From a checkpoint of a small class-conditioned image diffusion model.
Model: 6.57M parameters, 32-pixel images, arch uvit, norm layernorm, activation gelu, patch size [4, 4], layers 6, width 256.
Rows from block 3 of a small class-conditioned image diffusion model, named by matrix and row number. Rows with one number belong to one neuron. Each number is 50 + 12 x the weight over its row's rms, rounded and kept within 0 to 99. All counts start at 0.
After each neuron's rows are labels from the 100 images, of 14848 (inputs lightly noised), where the neuron reaches its highest value: "responds to" is what is common among them; "patch colour" is the nearest of a few named colours to the mean colour under the peak. Only what is clearly more common there than usual is listed. The data: stained colorectal tissue patches (NCT-CRC-HE-100K).
# fc1: MLP up (model.blocks.3.mlp.fc1.weight, 1536x256), inputs 0-127
# fc2: MLP down (model.blocks.3.mlp.fc2.weight, 256x1536, transposed), outputs 0-127

fc1.701:50 50 50 50 99 37 50 50 50 50 50 67 50 50 50 50 50 72 50 50 50 50 62 50 50 50 50 50 50 49 77 46 50 50 50 47 50 53 91 53 20 50 50 49 50 50 50 50 50 47 50 50 50 50 50 50 51 50 50 50 50 41 50 50 46 51 66 50 50 50 52 50 50 51 50 44 58 50 50 50 50 50 50 50 50 50 50 50 47 50 50 49 40 50 50 50 50 50 50 39 50 50 50 50 50 50 50 50 50 48 05 50 49 50 34 50 50 50 50 54 55 20 93 50 50 49 50 50
fc2.701:50 50 50 50 17 50 50 59 50 50 50 68 50 50 50 50 50 50 50 50 65 50 50 50 50 50 50 50 50 50 50 50 50 54 50 56 50 54 50 50 50 34 50 50 50 50 50 50 50 61 50 50 50 50 12 53 61 84 50 50 50 50 52 97 50 66 50 50 50 50 63 50 55 62 50 49 50 50 99 50 50 50 50 50 50 50 50 50 50 79 49 17 50 39 50 53 50 50 50 43 50 50 50 50 50 50 50 58 50 50 99 50 50 50 32 50 50 50 70 69 50 50 51 50 50 50 50 35
responds to: tissue: smooth muscle
patch colour: white

fc1.616:50 50 50 50 50 50 50 50 03 50 50 50 50 50 50 50 50 50 50 50 50 50 50 50 50 50 50 50 50 50 50 50 50 50 50 50 50 50 50 10 50 50 50 50 50 50 50 50 50 50 50 50 50 50 50 50 50 63 50 50 50 50 50 50 50 50 50 50 50 50 50 50 50 50 50 50 50 50 50 50 50 50 50 50 50 50 50 50 50 50 50 50 50 50 50 50 50 50 50 50 50 50 50 50 50 50 50 50 50 50 50 50 50 50 50 50 50 50 50 50 50 50 50 50 50 50 50 50
fc2.616:50 50 50 50 50 50 76 50 50 50 84 50 50 50 50 50 50 50 00 50 50 50 50 50 50 50 50 50 50 24 50 50 50 50 50 67 50 50 17 50 50 50 50 50 50 50 50 50 48 62 50 50 23 50 50 50 50 50 50 50 50 50 50 50 50 64 50 50 50 50 50 50 50 50 50 50 50 50 50 50 56 59 50 50 50 50 50 50 50 50 50 50 50 50 31 50 50 50 50 60 50 50 50 50 50 50 50 50 50 50 50 50 50 50 50 50 50 37 50 50 50 50 50 50 50 60 50 50
responds to: tissue: lymphocytes
patch colour: grey

fc1.150:50 57 33 36 50 50 56 56 58 59 51 50 54 50 50 36 59 60 40 49 54 50 49 50 49 37 64 55 50 20 50 07 50 59 50 50 50 50 47 56 25 50 45 43 12 53 50 50 30 51 50 50 25 18 36 50 92 52 46 48 49 50 50 64 25 69 50 79 63 60 43 46 50 51 50 71 50 50 50 73 60 62 58 48 50 55 50 45 50 62 50 46 41 48 42 54 45 55 51 50 52 50 50 50 50 50 50 50 47 57 50 50 47 60 50 22 50 50 50 47 50 73 46 50 37 71 33 50
fc2.150:48 50 50 50 50 60 28 50 39 29 44 35 47 50 50 52 37 36 51 62 50 50 54 46 50 51 50 29 85 58 50 50 27 36 29 50 31 45 63 42 51 59 55 50 71 23 28 57 59 50 46 54 57 61 50 49 39 50 50 73 45 41 19 50 50 48 44 33 35 47 50 50 41 50 50 50 90 50 50 47 17 42 32 49 21 40 41 45 64 50 54 50 50 81 50 31 50 18 50 50 50 50 34 50 50 34 50 44 92 35 48 67 50 50 50 75 50 67 51 50 67 38 62 38 69 50 55 50
responds to: tissue: lymphocytes
patch colour: brown

fc1.105:50 50 50 31 53 50 50 50 28 50 50 50 50 50 50 52 50 50 50 50 50 59 39 50 50 50 50 50 50 50 50 51 50 50 50 23 50 50 50 34 49 45 50 50 50 50 50 50 50 50 50 50 50 43 50 50 50 59 50 50 50 54 50 50 50 50 50 50 50 63 50 50 46 50 55 50 50 50 38 50 00 85 44 47 50 40 51 69 28 50 50 50 50 50 50 51 39 50 50 50 50 50 38 35 46 50 50 50 50 50 18 50 50 50 50 47 50 37 50 50 52 50 51 50 50 79 50 58
fc2.105:50 50 50 50 50 50 50 50 50 50 37 50 51 50 58 50 73 50 50 50 50 50 59 50 50 35 50 50 50 50 50 50 50 50 50 50 57 50 50 50 50 02 50 50 50 50 50 50 50 50 50 50 50 50 50 50 50 50 50 50 50 00 50 50 50 50 50 50 50 50 50 50 50 50 52 50 50 50 50 50 50 00 50 38 58 50 58 51 38 50 47 50 50 50 83 64 50 50 50 09 50 50 50 50 50 50 50 50 50 50 50 50 50 50 50 50 50 99 49 50 50 48 50 52 50 50 50 50
responds to: tissue: smooth muscle; tissue: lymphocytes
patch colour: white

fc1.73:50 60 50 16 50 45 50 51 59 64 50 53 69 50 50 50 50 50 47 50 50 50 48 50 50 14 53 56 50 49 50 23 50 83 57 50 50 50 50 49 12 50 50 45 35 50 51 50 18 50 50 50 21 20 50 50 66 50 50 50 44 50 50 50 22 59 51 79 84 82 45 52 44 53 45 74 50 50 50 78 51 65 62 42 50 70 60 50 50 61 50 50 38 50 46 50 40 57 50 50 51 50 50 50 71 50 50 50 37 50 50 42 50 54 50 50 50 46 40 30 50 63 18 50 36 72 16 68
fc2.73:34 50 50 50 50 59 36 45 50 32 50 11 48 50 23 57 50 40 50 73 51 30 50 35 50 50 50 32 78 50 50 50 49 26 11 50 28 41 50 50 53 58 50 50 75 24 50 65 48 50 46 50 60 50 50 48 33 50 50 73 52 54 18 50 50 50 39 48 50 50 50 43 50 31 50 50 75 50 45 50 31 50 25 50 31 16 41 47 75 50 50 50 50 76 35 18 40 17 50 54 50 50 50 50 50 40 50 37 86 50 50 67 58 50 56 56 50 50 50 43 74 50 54 46 57 50 54 46
responds to: tissue: lymphocytes
patch colour: brown; grey

fc1.754:63 40 46 44 50 48 54 54 76 58 46 51 43 50 62 50 45 46 48 39 82 50 48 99 56 49 50 51 49 66 52 08 66 63 26 50 52 50 52 65 43 51 20 47 20 44 33 43 69 49 49 50 45 50 46 49 44 71 50 22 62 57 50 59 43 54 28 57 48 55 35 52 48 46 46 74 52 50 56 50 51 69 51 38 50 48 99 10 50 67 56 48 52 35 54 49 49 70 50 47 14 48 59 46 41 38 50 68 42 46 46 49 49 70 50 13 48 41 43 66 49 50 54 42 66 51 52 50
fc2.754:29 53 62 46 52 36 31 50 46 55 43 54 44 50 56 48 36 52 72 50 42 50 61 50 50 54 49 53 50 50 50 61 49 48 50 48 50 53 55 40 44 44 55 50 56 52 49 50 52 33 50 50 66 50 61 50 39 44 50 64 19 31 47 38 49 38 61 28 54 21 47 50 33 50 45 51 52 50 51 36 38 23 47 22 50 50 50 69 49 45 06 53 50 65 57 50 50 36 50 29 47 51 38 47 61 52 50 41 58 43 16 50 68 50 47 60 50 52 43 52 65 47 48 35 50 50 50 63
responds to: tissue: lymphocytes
patch colour: brown

fc1.462:50 36 49 50 50 50 50 50 50 50 50 50 49 50 50 50 58 50 50 50 50 50 00 56 50 50 50 43 50 50 36 35 66 50 50 50 50 50 50 50 52 31 50 47 55 50 50 50 50 49 50 50 50 50 49 50 50 79 50 50 50 88 49 67 50 50 50 50 50 50 50 50 99 49 50 50 50 50 50 50 50 50 50 50 50 50 50 50 52 50 50 50 50 50 50 50 50 50 68 50 60 50 50 50 41 50 50 50 50 50 50 47 50 50 50 50 50 49 50 50 50 50 50 50 50 50 50 43
fc2.462:57 50 48 50 50 51 99 50 42 48 50 55 50 50 50 13 50 99 50 50 50 50 48 50 51 50 50 49 50 01 50 53 50 50 50 50 50 73 50 50 50 50 50 50 50 50 50 50 50 50 49 50 50 50 50 50 50 50 50 50 50 50 50 50 50 50 74 50 50 50 50 50 00 50 60 50 48 50 50 46 50 50 50 39 50 99 50 50 50 50 50 34 50 50 50 92 50 50 50 53 50 39 50 13 50 50 50 50 50 50 50 50 50 48 50 50 50 50 50 50 50 50 50 50 47 50 50 66
responds to: tissue: lymphocytes
patch colour: grey

fc1.365:15 44 55 55 44 56 43 49 56 50 57 50 48 41 39 53 50 22 52 50 50 46 49 43 51 55 43 56 51 50 52 51 50 44 47 53 46 32 50 48 48 74 50 54 56 50 64 56 43 57 50 53 50 49 33 50 32 57 54 49 46 53 51 66 91 55 50 49 48 50 44 48 49 57 31 44 49 58 50 56 50 79 58 66 25 49 50 48 73 59 51 59 63 51 34 32 44 50 72 51 52 71 45 59 55 54 53 53 54 55 50 05 49 45 59 56 54 37 50 35 50 51 01 48 50 43 72 30
fc2.365:09 44 52 54 23 70 58 48 50 32 49 47 51 50 46 56 91 58 28 52 66 50 48 51 53 52 61 30 50 41 50 24 54 48 51 78 28 44 42 53 49 32 51 62 37 41 50 60 49 82 36 18 50 42 21 52 52 56 50 39 68 52 31 91 42 62 34 49 40 63 44 52 66 52 66 37 49 50 50 54 48 55 49 47 56 39 29 52 55 79 47 17 43 50 50 44 50 49 48 65 67 60 49 65 31 40 50 50 52 51 78 42 54 53 36 45 58 44 65 50 50 57 41 51 72 54 42 37
responds to: tissue: adipose tissue
patch colour: white

fc1.496:50 55 53 44 48 49 50 24 56 81 68 48 49 46 50 50 40 65 56 50 49 51 42 50 57 52 54 40 52 62 23 36 49 49 52 37 50 99 61 51 37 89 61 54 49 50 62 49 50 59 60 51 53 52 50 54 52 50 47 48 41 50 65 53 45 20 78 40 54 51 50 62 47 52 36 35 50 44 29 76 50 82 51 50 54 50 47 56 39 46 47 61 59 50 58 68 23 50 51 37 26 52 48 54 39 50 45 52 51 63 39 36 35 46 42 51 65 94 49 49 50 50 27 53 57 46 50 50
fc2.496:51 57 34 51 31 58 57 44 64 53 71 40 48 49 34 75 46 53 54 51 68 50 05 65 63 50 49 45 50 50 50 51 50 49 48 52 48 39 49 52 48 99 74 49 46 44 49 50 43 52 43 50 49 50 50 47 53 53 51 46 60 74 59 62 50 59 60 26 50 51 53 63 59 54 18 50 50 46 50 64 64 99 48 70 49 41 38 49 51 50 50 56 50 42 43 50 12 43 46 63 50 65 51 50 39 49 50 50 57 50 56 55 50 56 50 50 46 40 51 38 50 50 93 71 53 50 48 50
responds to: tissue: lymphocytes; tissue: normal colon mucosa
patch colour: grey

fc1.538:45 52 45 51 51 50 50 42 10 50 42 56 55 50 50 50 54 91 46 51 50 42 65 50 50 54 64 50 50 38 50 10 50 48 49 40 50 88 51 46 38 38 51 50 46 50 51 49 49 50 43 50 46 50 49 49 50 65 50 50 38 51 87 54 29 53 69 33 50 40 47 50 50 57 51 36 53 47 50 62 48 60 50 42 50 49 45 49 15 50 50 39 47 50 57 83 51 50 34 50 53 59 50 52 46 59 52 54 49 54 41 51 47 51 40 46 52 56 54 85 50 61 50 50 50 62 50 50
fc2.538:50 50 30 66 45 65 50 46 50 45 68 36 52 45 09 99 50 43 50 54 52 33 26 44 50 50 38 27 50 46 50 54 51 49 50 61 37 32 50 50 98 65 50 46 52 26 50 49 15 62 28 41 50 50 27 50 50 50 50 49 59 68 23 50 51 55 51 50 55 50 57 46 59 43 50 50 46 50 45 51 51 53 50 66 50 55 49 50 72 59 51 52 55 50 30 31 14 51 51 75 50 50 50 43 44 50 51 31 50 50 50 45 68 61 52 50 51 50 50 19 50 48 43 53 50 48 50 57
responds to: tissue: lymphocytes
patch colour: grey

fc1.196:50 72 78 50 50 50 50 50 50 50 50 50 50 99 50 42 20 50 50 62 50 50 52 26 70 50 41 51 50 50 50 48 23 50 50 50 50 50 51 50 37 54 50 50 50 50 54 54 50 60 60 30 50 50 50 50 50 43 50 50 26 42 50 50 50 60 50 50 49 50 50 50 51 20 50 60 50 61 50 50 50 50 50 50 50 53 50 53 58 96 50 50 35 56 50 50 43 50 50 50 50 50 47 65 85 50 50 41 50 50 50 50 69 50 80 50 50 54 50 20 50 50 50 50 41 50 50 53
fc2.196:50 50 50 50 40 50 50 54 50 50 72 50 36 50 50 36 50 51 50 47 94 50 50 53 50 52 50 50 50 49 50 50 67 96 50 55 50 50 50 76 50 40 50 50 50 50 50 50 50 58 50 50 50 50 50 50 93 81 45 50 50 69 73 84 50 50 15 50 50 50 50 27 50 52 50 50 38 41 50 50 67 85 78 50 50 49 50 15 65 50 50 50 50 27 35 50 50 50 50 50 50 50 50 50 50 50 50 68 50 50 50 50 50 50 50 49 50 50 52 50 24 60 50 50 50 50 50 50
responds to: tissue: adipose tissue
patch colour: white