config.yaml
model: "class-conditioned image diffusion model"
image_size: 32
conditioning: "class"
objective: "epsilon"
mlp_ratio: 6
qk_norm: false
Rows from block 3 of a small class-conditioned image diffusion model, named by matrix and row number. Rows with one number belong to one neuron. Each number is 128 + 32 x the weight over its row's rms, rounded and kept within 0 to 255. All counts start at 0. Numbers have three digits each. After the name is the row's rms in percent of the matrix's.
After each neuron's rows are labels from the 100 images, of 14848 (inputs lightly noised), where the neuron reaches its highest value: "responds to" is what is common among them. Only what is clearly more common there than usual is listed. The data: stained colorectal tissue patches (NCT-CRC-HE-100K).
# fc1: MLP up (model.blocks.3.mlp.fc1.weight, 1536x256), inputs 0-127
# fc2: MLP down (model.blocks.3.mlp.fc2.weight, 256x1536, transposed), outputs 0-127

fc1.644 043:128128128128128128128128016128128128128128128128128128128128128128128128128128128128128128128128128066128128128128128037128128128128128128128128128128128128128128128128128128128128128143128128128128128160128128128128128128128042128128128128128128128128128128128128128128128128128128128128128128128128128128128128128128128128128128128128128128128128128128128128128128128128128128128128
fc2.644 048:128128128128128128131128128128203128128153128128128128000128128128128128128128128128128128128128128128128149128128128128128127128128066128128128128128128128054128128128128128128128128128128128128166128128128128128128128128128128128130128128128225128128128128128128128128089128128128128128128128128128128128128128128128128128128128128082128128128128128128128128128128128128128180128128
responds to: tissue: debris

fc1.372 055:128128128128128128128128041128128128128128128128128128128128165136128128128128128128128099128128128032128128128128128028128128167192128128128128128128128128128128128128128128128128128148128128128128128157103128128128128128168097128128127128069128128107128128128128128128128128128128128128128128128128128128095127128128128128128128128128128128128128128128128128128128128128128128128138
fc2.372 044:128128128128128128128128128128128128128128131128189128128128128128128128128128128128128128128128128128128128128128128128128030128128115128128128128128128128128128128128210177128049128128128128128128128128128128128128128128129128128128128128128128128128189128128192128187090128128128128128128020128128128128000188128128128000125128128128128128118128128128128128128128128128208128128128
responds to: tissue: lymphocytes

fc1.485 046:128128128128128128128128016128128128128128128128128128128128128128128128128128128128128128128128128069128128128128128047128128128128128128128128128128128128128128128128128172126128128201128128128128128168128128128128128128128026128128128128128128128128128128128128128128128128128128128128128128128128128128090128128128128128128128128128128128128128128128128128128128128128128128128128
fc2.485 054:128128128128128128128128128128180128128180128128128128000128128128128128128128128128128128128128128128128156128128128128128128128128121128128128128128128128075128128128128128128128128128128128128166128128128128128128128128128128128155128128128185128128128128128153128140050128128128128128128128128128128128128128128128128128128128128094128128128128128128128128128128128128128186128128
responds to: tissue: debris

fc1.534 048:128128128128128128128128041128128128128128206128128128128128128148128128128128128128128092128128128038128128128128128000128128128184128128128128128128128128128062128128128128128128128128128128128128128169128174128160126128189128128128128128091128128032128128176128048128128128128128167128128128111128128128128083128128128154128128108128128128128128128093128128128128100128128128128203
fc2.534 033:128128128128128128128128127127128128128128128128255127128128128128099128128128128128128128128128128128128128128128128128128000128128130128128128128128125128128128127128128152129128128128128128128128128129128128165129128128129129128128128128128128128246128129128128128128117128128128128128129000128128128127044177128128128128128128128136128238128128128255128128128093130104255128128128
responds to: tissue: lymphocytes; tissue: smooth muscle

fc1.214 054:128128128128128128128128047128128128128128210128128128128128139178128128128128128128128096128128128038128128128128128000128128128169128128128128128128128128128095128128128128128128128128128128128128128152128169128175122128216106128128128128083128128033128128193128036128128128128128196128128128102128128128128068128128128158128128098128128128128128128114128128128128119131128128128199
fc2.214 040:128128128128128128128128127127128128128128128128255127128128128128123128128128128128128126128128128128128158128128128128128000128128129128128128128128128128128128128128160171129101128128128137128128128129128128128129128128129128128128128128128128128232128128128128128211120128128128128128129000128128128127000225128128128047128128128129128173103128128219128128128128128128255128128128
responds to: tissue: lymphocytes; tissue: smooth muscle

fc1.362 053:128128128128128128128128040128128128128128128128128128128128128128128128128128128128128128128128128065128128128128128052128128145155128128128128128128128128128128128128128128128128128206128128128128128157120128128128127128163075128128128128079128119128128128128128128128128128128128128128128128128128128128082128128128128128128128128128128128128128128128128128128128128128128128128128
fc2.362 057:128128128128128128128128128128128128128199128128128128128128128128128128128128128128093128128128128128128128128128128128128077128128128128128128128128128128128092128128128128128122128128128128128128128128128128121128128128128128128128128128128128128128195128128255128162000128128147128128128128128128128128099175128128128077094128128128128128128128128128128128128128128128128141128128
responds to: tissue: lymphocytes

fc1.312 035:128128128128128128128128000128128128129128128128114128128128128128128128128128128128128128128127128124136128128128128008128128128128118128128128128128128128128128128128128151128128128128148128128128128128128128128128129128128106128128128128128128128128128128128128128128128128128128128128128128128128128128128128128128128128128128128128128128128128128128128128128128101128128128128128
fc2.312 046:128128128128128128130128128128253128128128128128128128000128128128128128128128128128128123128128128128128158128128077128128128128128101128128128128213128128072128128128128128128128128128128128128128128128128128128128128128128128128128128128178221128128128128128128128128128128128128039128128128128204128128128128128128128128128128128128128128128128128097128128128128128128128145128128
responds to: tissue: smooth muscle

fc1.61 059:128121128128136128128128128128128128128068129150128128128128128128172128128128128128128157177128128128128128128128245136128128128085232128128128162128128128128197129128077128219128128104128128128128128089128128250128128128128128209128128128128128128128128058128128128128157126128128128128128128128128106128128128128128119128128059128128128128038128128177128128128066255102158128128128
fc2.61 053:128128128128079128128135128128128152128128128128128128128128188128128128128128128128128128128128128146128128128128128141128055128128128128128128128128128119128128040128179216115128166128128255128144128128128128139128188150128128128128255128128128128128128128128128128188128128128092128128128128128076172128128128128128128157128128255128128128128128128128236128128128100128128128128128
responds to: tissue: debris

fc1.287 040:128128128128128128128128026128128128128128128133128128128128128128128128128128128128128128128128128073128128128128128002128128128128128128128128128128128128128128128128128133128128128128128128128128128128128128128128128128128101128128128128128128128128128128128128128128128128128128128128128128128128128128123128128128128128128128128128128128128128128128128128128128128128128128128128
fc2.287 052:128128128128128128201128128128199128128149128128128128000128128128128128128128128128119060128128128128128176128128070128128127128128128128128128128128128128035128128128128128128128128128128139128189128128128128128128128128128128128128128128128145128128128128128128128128093128128128128128128128128128128128128128128128128128128128128103128128128128128119128128128128128128128177128128
responds to: tissue: debris; tissue: lymphocytes

fc1.194 066:128118128128128128122128128128128128128036128160128128128128128128175128128128128128128157173128128128128128128128242131128128128092228114128128167128128128128194128128078128199128128128128128128128128102128128250128128128128128216128128128128128128128128043128128128128163126128128128128128125128128112128128128128128125128128061128128128128048128128185128128128062255084158128128128
fc2.194 058:128128128128056128128128128128128163128128128128128128128128180128128128128128128128128128128128128157128128128128128143128071128128110128128128128128128128128128056128187225070120159128128255128155128128128128128128144128128128128128255128128128128128128128128128128189128128128110128128128128128077192128128128128128128140128128255128128128128128128128248128128128086128128128128128
responds to: tissue: debris

fc1.743 067:128127128128255091129128128129129173128128129128129187128128127128155129128128128128128127200116128129129114137141235136045129128123127129128128128119129128128126129128130128131128128110130127111132180128128128134128128130128112147128128128126128128128129129128128113128128125093128128128128129128101127128128128127128128128128125006129124128090128128127129137144074234128128127127128
fc2.743 071:127128128128034128128151127128128177128128128128128128128128166128128128128129128128128128128128128141128153128143128128128088130128128128128128128161128129128128026134158219128128128128136255128174128128128128172128138156127125128128255128128128128127128128128128125206124035128099128136128128128111128128128129128128128145128128255128128128074128128128185176128128137128128127128078
responds to: tissue: smooth muscle

fc1.547 055:128128128128169128128128128128128128128038129136128128128128128128177128128128128128128140170128128128134128128128252144128128128089216128128128144128128128128203130128092128207128128098128128128128128121128128255128128128128128188128128128128128128128128067128128128128140126128128128128128128128128119128128128128128128128128066128128128128035128128169128128128051255128132128128128
fc2.547 054:128128128128062128128136128128128193128128128128128128128128156128128128128128128128128128128128128149128128128128128131128062128128128128128128128128128128128128052128184213100121142128128250128151128128128128128128128142128128128128255128128128128128128128128128128180128128128107128147128128128051156128128128128128128147128128255128128128128128128128205128128128107128128128128128
responds to: tissue: debris

fc1.329 082:128129128130115128128134134031129128128128128104128096128129128032117128128127128128128127126128128129141171128107128138131246128128063128129136128128127127150131129128128127026128128150169129156128046128129129128000128117000130018128128129138128165237094137128138128129128126128128127123128128125128128128128158130128128061128128128128128088128161128128128128128112114130128128129129
fc2.329 134:130128128128128128104139128128106128128128128173174128128128124128128128000120140128128151128076128128132128128129128128129098128127128128125128128128128000128128128135128128128128128128127128128128128128128182129125255128128128127128128134128127132128128128128120128159128126129128128128128128128128128128128128000128128128128128128127128129128128128129255154128127128097128127128103
responds to: tissue: adipose tissue

fc1.299 084:128127128128255092129118115128123154128128128128129216128128128128139128128128128128128128146100128128128090157183205137040124128125127128128128128128129128128126128128129128129128128128128127053131160129128128128128136130128112144128128128123128127128129128128128127128128127080128129128128128128093128128112128127128128129128128013128127128126128128125131128150128145128128193127128
fc2.299 074:128128128128051128128149127128128130075128129128173128128128206128128128128129128128128128149123128128128128128129128144128090129128128128127128128149128091128128031126157214128128149128142255128169119128128128255128209165137126128128201128128128128126128128128113128172165068128093129128133128128128128128128128128128124152128128255133128143109128128128220149128128155128128127128035
responds to: tissue: smooth muscle

fc1.226 165:193128078154127128128126130194128120102136111128131128153110237104118128136130152127119148116097176152046126128128128131128130112117088126125125174128087128099083126127160223117128129181124127103128078155118120107127194128124160128121128128134128127120128128189000174177147133134129134138123128128163107130128123128074128138128128128128120173153085128141127146133135073118140128128123
fc2.226 157:134128178129128128105125064153128151122128199128037133142123124128199097120128147128128112107131127043127113128128114035096093190151112128128126134118128201129126127140119128128141012077081104129103128101109104049128022129128087119128128090107075128000128130128131122128116141131163129135124134129129122131096124157128135132153126126107126100128165128129090152170128100128128120128130
responds to: tissue: lymphocytes

fc1.567 048:123128128131128141126128127035128128129128128223128128129127128126107128128128128128181127127110108127128205026120171128135172128128129079128134213128128128154142128128003129128141128128128128128128129129128092127131131128128128147128128054128127093128055088128128129128128128152128128118131123128128128128128128130128128128209127128184128128128131128128128128162049136128128128161128
fc2.567 073:128128128128128167184128128128206128128128128128128128014128128128100128128128128128128052128128128128128196120128013128128128128128128128128128069184128128080128105128128128128128128156128168128133128128128128128128128128128128128128128128144157128128128128128128128144104128128128025128128128128192128128128128128128128128128128128128156128128128128056128128128144128128128141128128
responds to: tissue: debris; tissue: normal colon mucosa

fc1.522 054:128128128128128128128128046128128128128128198128128128128121143193128128128128128128128109128128128047128128128128128000128128128164128128128128128128128128128117128128128128128128128128128128128128128145128151128164122128225075128128128128086128128038128128155128025128128128128128190128128128114128128128124069128128128162128128107128128128128128128120128128128128128128128128128194
fc2.522 041:129128128128128128128128128127128128128128128128255128128128128128126128128128128128128128128128128128128148128128128128128034128128128128128128128128128128128128128128172135128080128128128128128134128128128128128129128128129128128128128128128128128151128128128128128255128128128128128128128000128128128128000241128128128000128128128128128128065128128206128128128128128128255128128128
responds to: tissue: lymphocytes

fc1.592 108:109128128128128128111165128124119128128128067128128128128173128064124119128155128128187128159128108128075128128125128140128134128128255128115139128128128140128173128128128128182157128128000128142128128045128076204128200128128128128128206128128073128128089112128125162144211128128128128128128118128128052162128128128120102124247128128194128138128168038150128128151107186088154128128128
fc2.592 106:128128128128074128128128128133130128082128128128194128128031240128128143071128128128120128128077157128128128128111128158128081128128034128128128128128128070128128120128168201075128212141128244128128070128128170128128239128128128128128128149128128128164179128128113128128127128128122128128128128128128229128128128097128128157128128200073128128128128128128255128109128041128128128128086
responds to: tissue: normal colon mucosa

fc1.106 113:128183189128129128128128128128128128128255125110059128128154128128135060177128106128128129128122062128119128128128131128100143128128128128136138128161144072128128128128128110128128074114121128128155128128127128128128130043128152128153128128128128128132128131128131152255128128087144129128107128128128128128123167221128128105128128128128184128216128127139128043128128128128108128128139
fc2.106 087:127128128128110128129134128129185128104128128080129130128122241128128137128128128128128126128128171255128135128128128190128108128128127128128128128151128128128128128128255211126128128176197223128128045128128128128073128140128128090109128128175233208128128126128036165128128128128057092128128128128128128128128128128127128177128128128128128129128126128128133128060158128128128128128128
responds to: tissue: adipose tissue

fc1.412 051:127128128129128128121128113030129128129128128213121126129127128127106128128128128128167131127115111128128193057113211128139129128128128129128136209128128143128159129128024128128143128128128128128128128129128118126130133128128128172128128128128127128128040128128128128128127128129130125121131105128128128128074128129128128128250123128243128128128128128128128128152047129128128128159129
fc2.412 075:128128128128128187128128128128238128128128128128128128011128128128126128128128164080128099128128128128128174064128017128156128128128092128128128110216128128107128128128128128128128128208128128128128100128128128128128128128128128128128128128164173128128128128128128128128128128128128005128128128128215128128128128128128128128128128128128128127128128128028128128128134128128128128128128
responds to: tissue: normal colon mucosa

fc1.145 232:181128053128147127126194122144112129131128095132197132145128224104107121128128143128128154139015127146073127128161151124127130094101107127093120185119114110087073129118169154116129102174125128067153113161127148123094210124129216132073127143135133128104118149179000128183153121127129132129116127088154117128128124121107103128140089112129128226136111115127150171130161098092129133141126
fc2.145 242:099135198129151112086128121141138149140129182107045138130135034128168057121128128140153127129119112095132128129126126055109021180134168120113129151105146151117125135122120129128167006095020086124126137064154113092121086103069129128128126126108069128035147127128126118129077128118135129128127128129093135128104128124142128129194109086101128127123172123181070119161129046128105142119130
responds to: tissue: lymphocytes

fc1.408 132:134178145156165128128127151211128156128174128122084128128155115139137122128128130128128128128128128128128128128129236123128128128128128196128128129209182081128128143128128059128128094074126128120128128128128128105078128128127117128128101128128085128128128148128128128211117128128159129062128128128128128128128172228128128117128075067128150094195212123215129087128128101121110152128128
fc2.408 094:128128124128128128128128128128131128128128125128131128128128128128128128128128128128128128128128128128128128128128128193128162128128128128128128128255128128128128000128128128128128128218128135128128128128128128128128255128002128099128128128128193128128128113128081148128128128128058058114128128128128128128128128128128128128150128128128128128147128128128128128128128128128000128128020
responds to: tissue: adipose tissue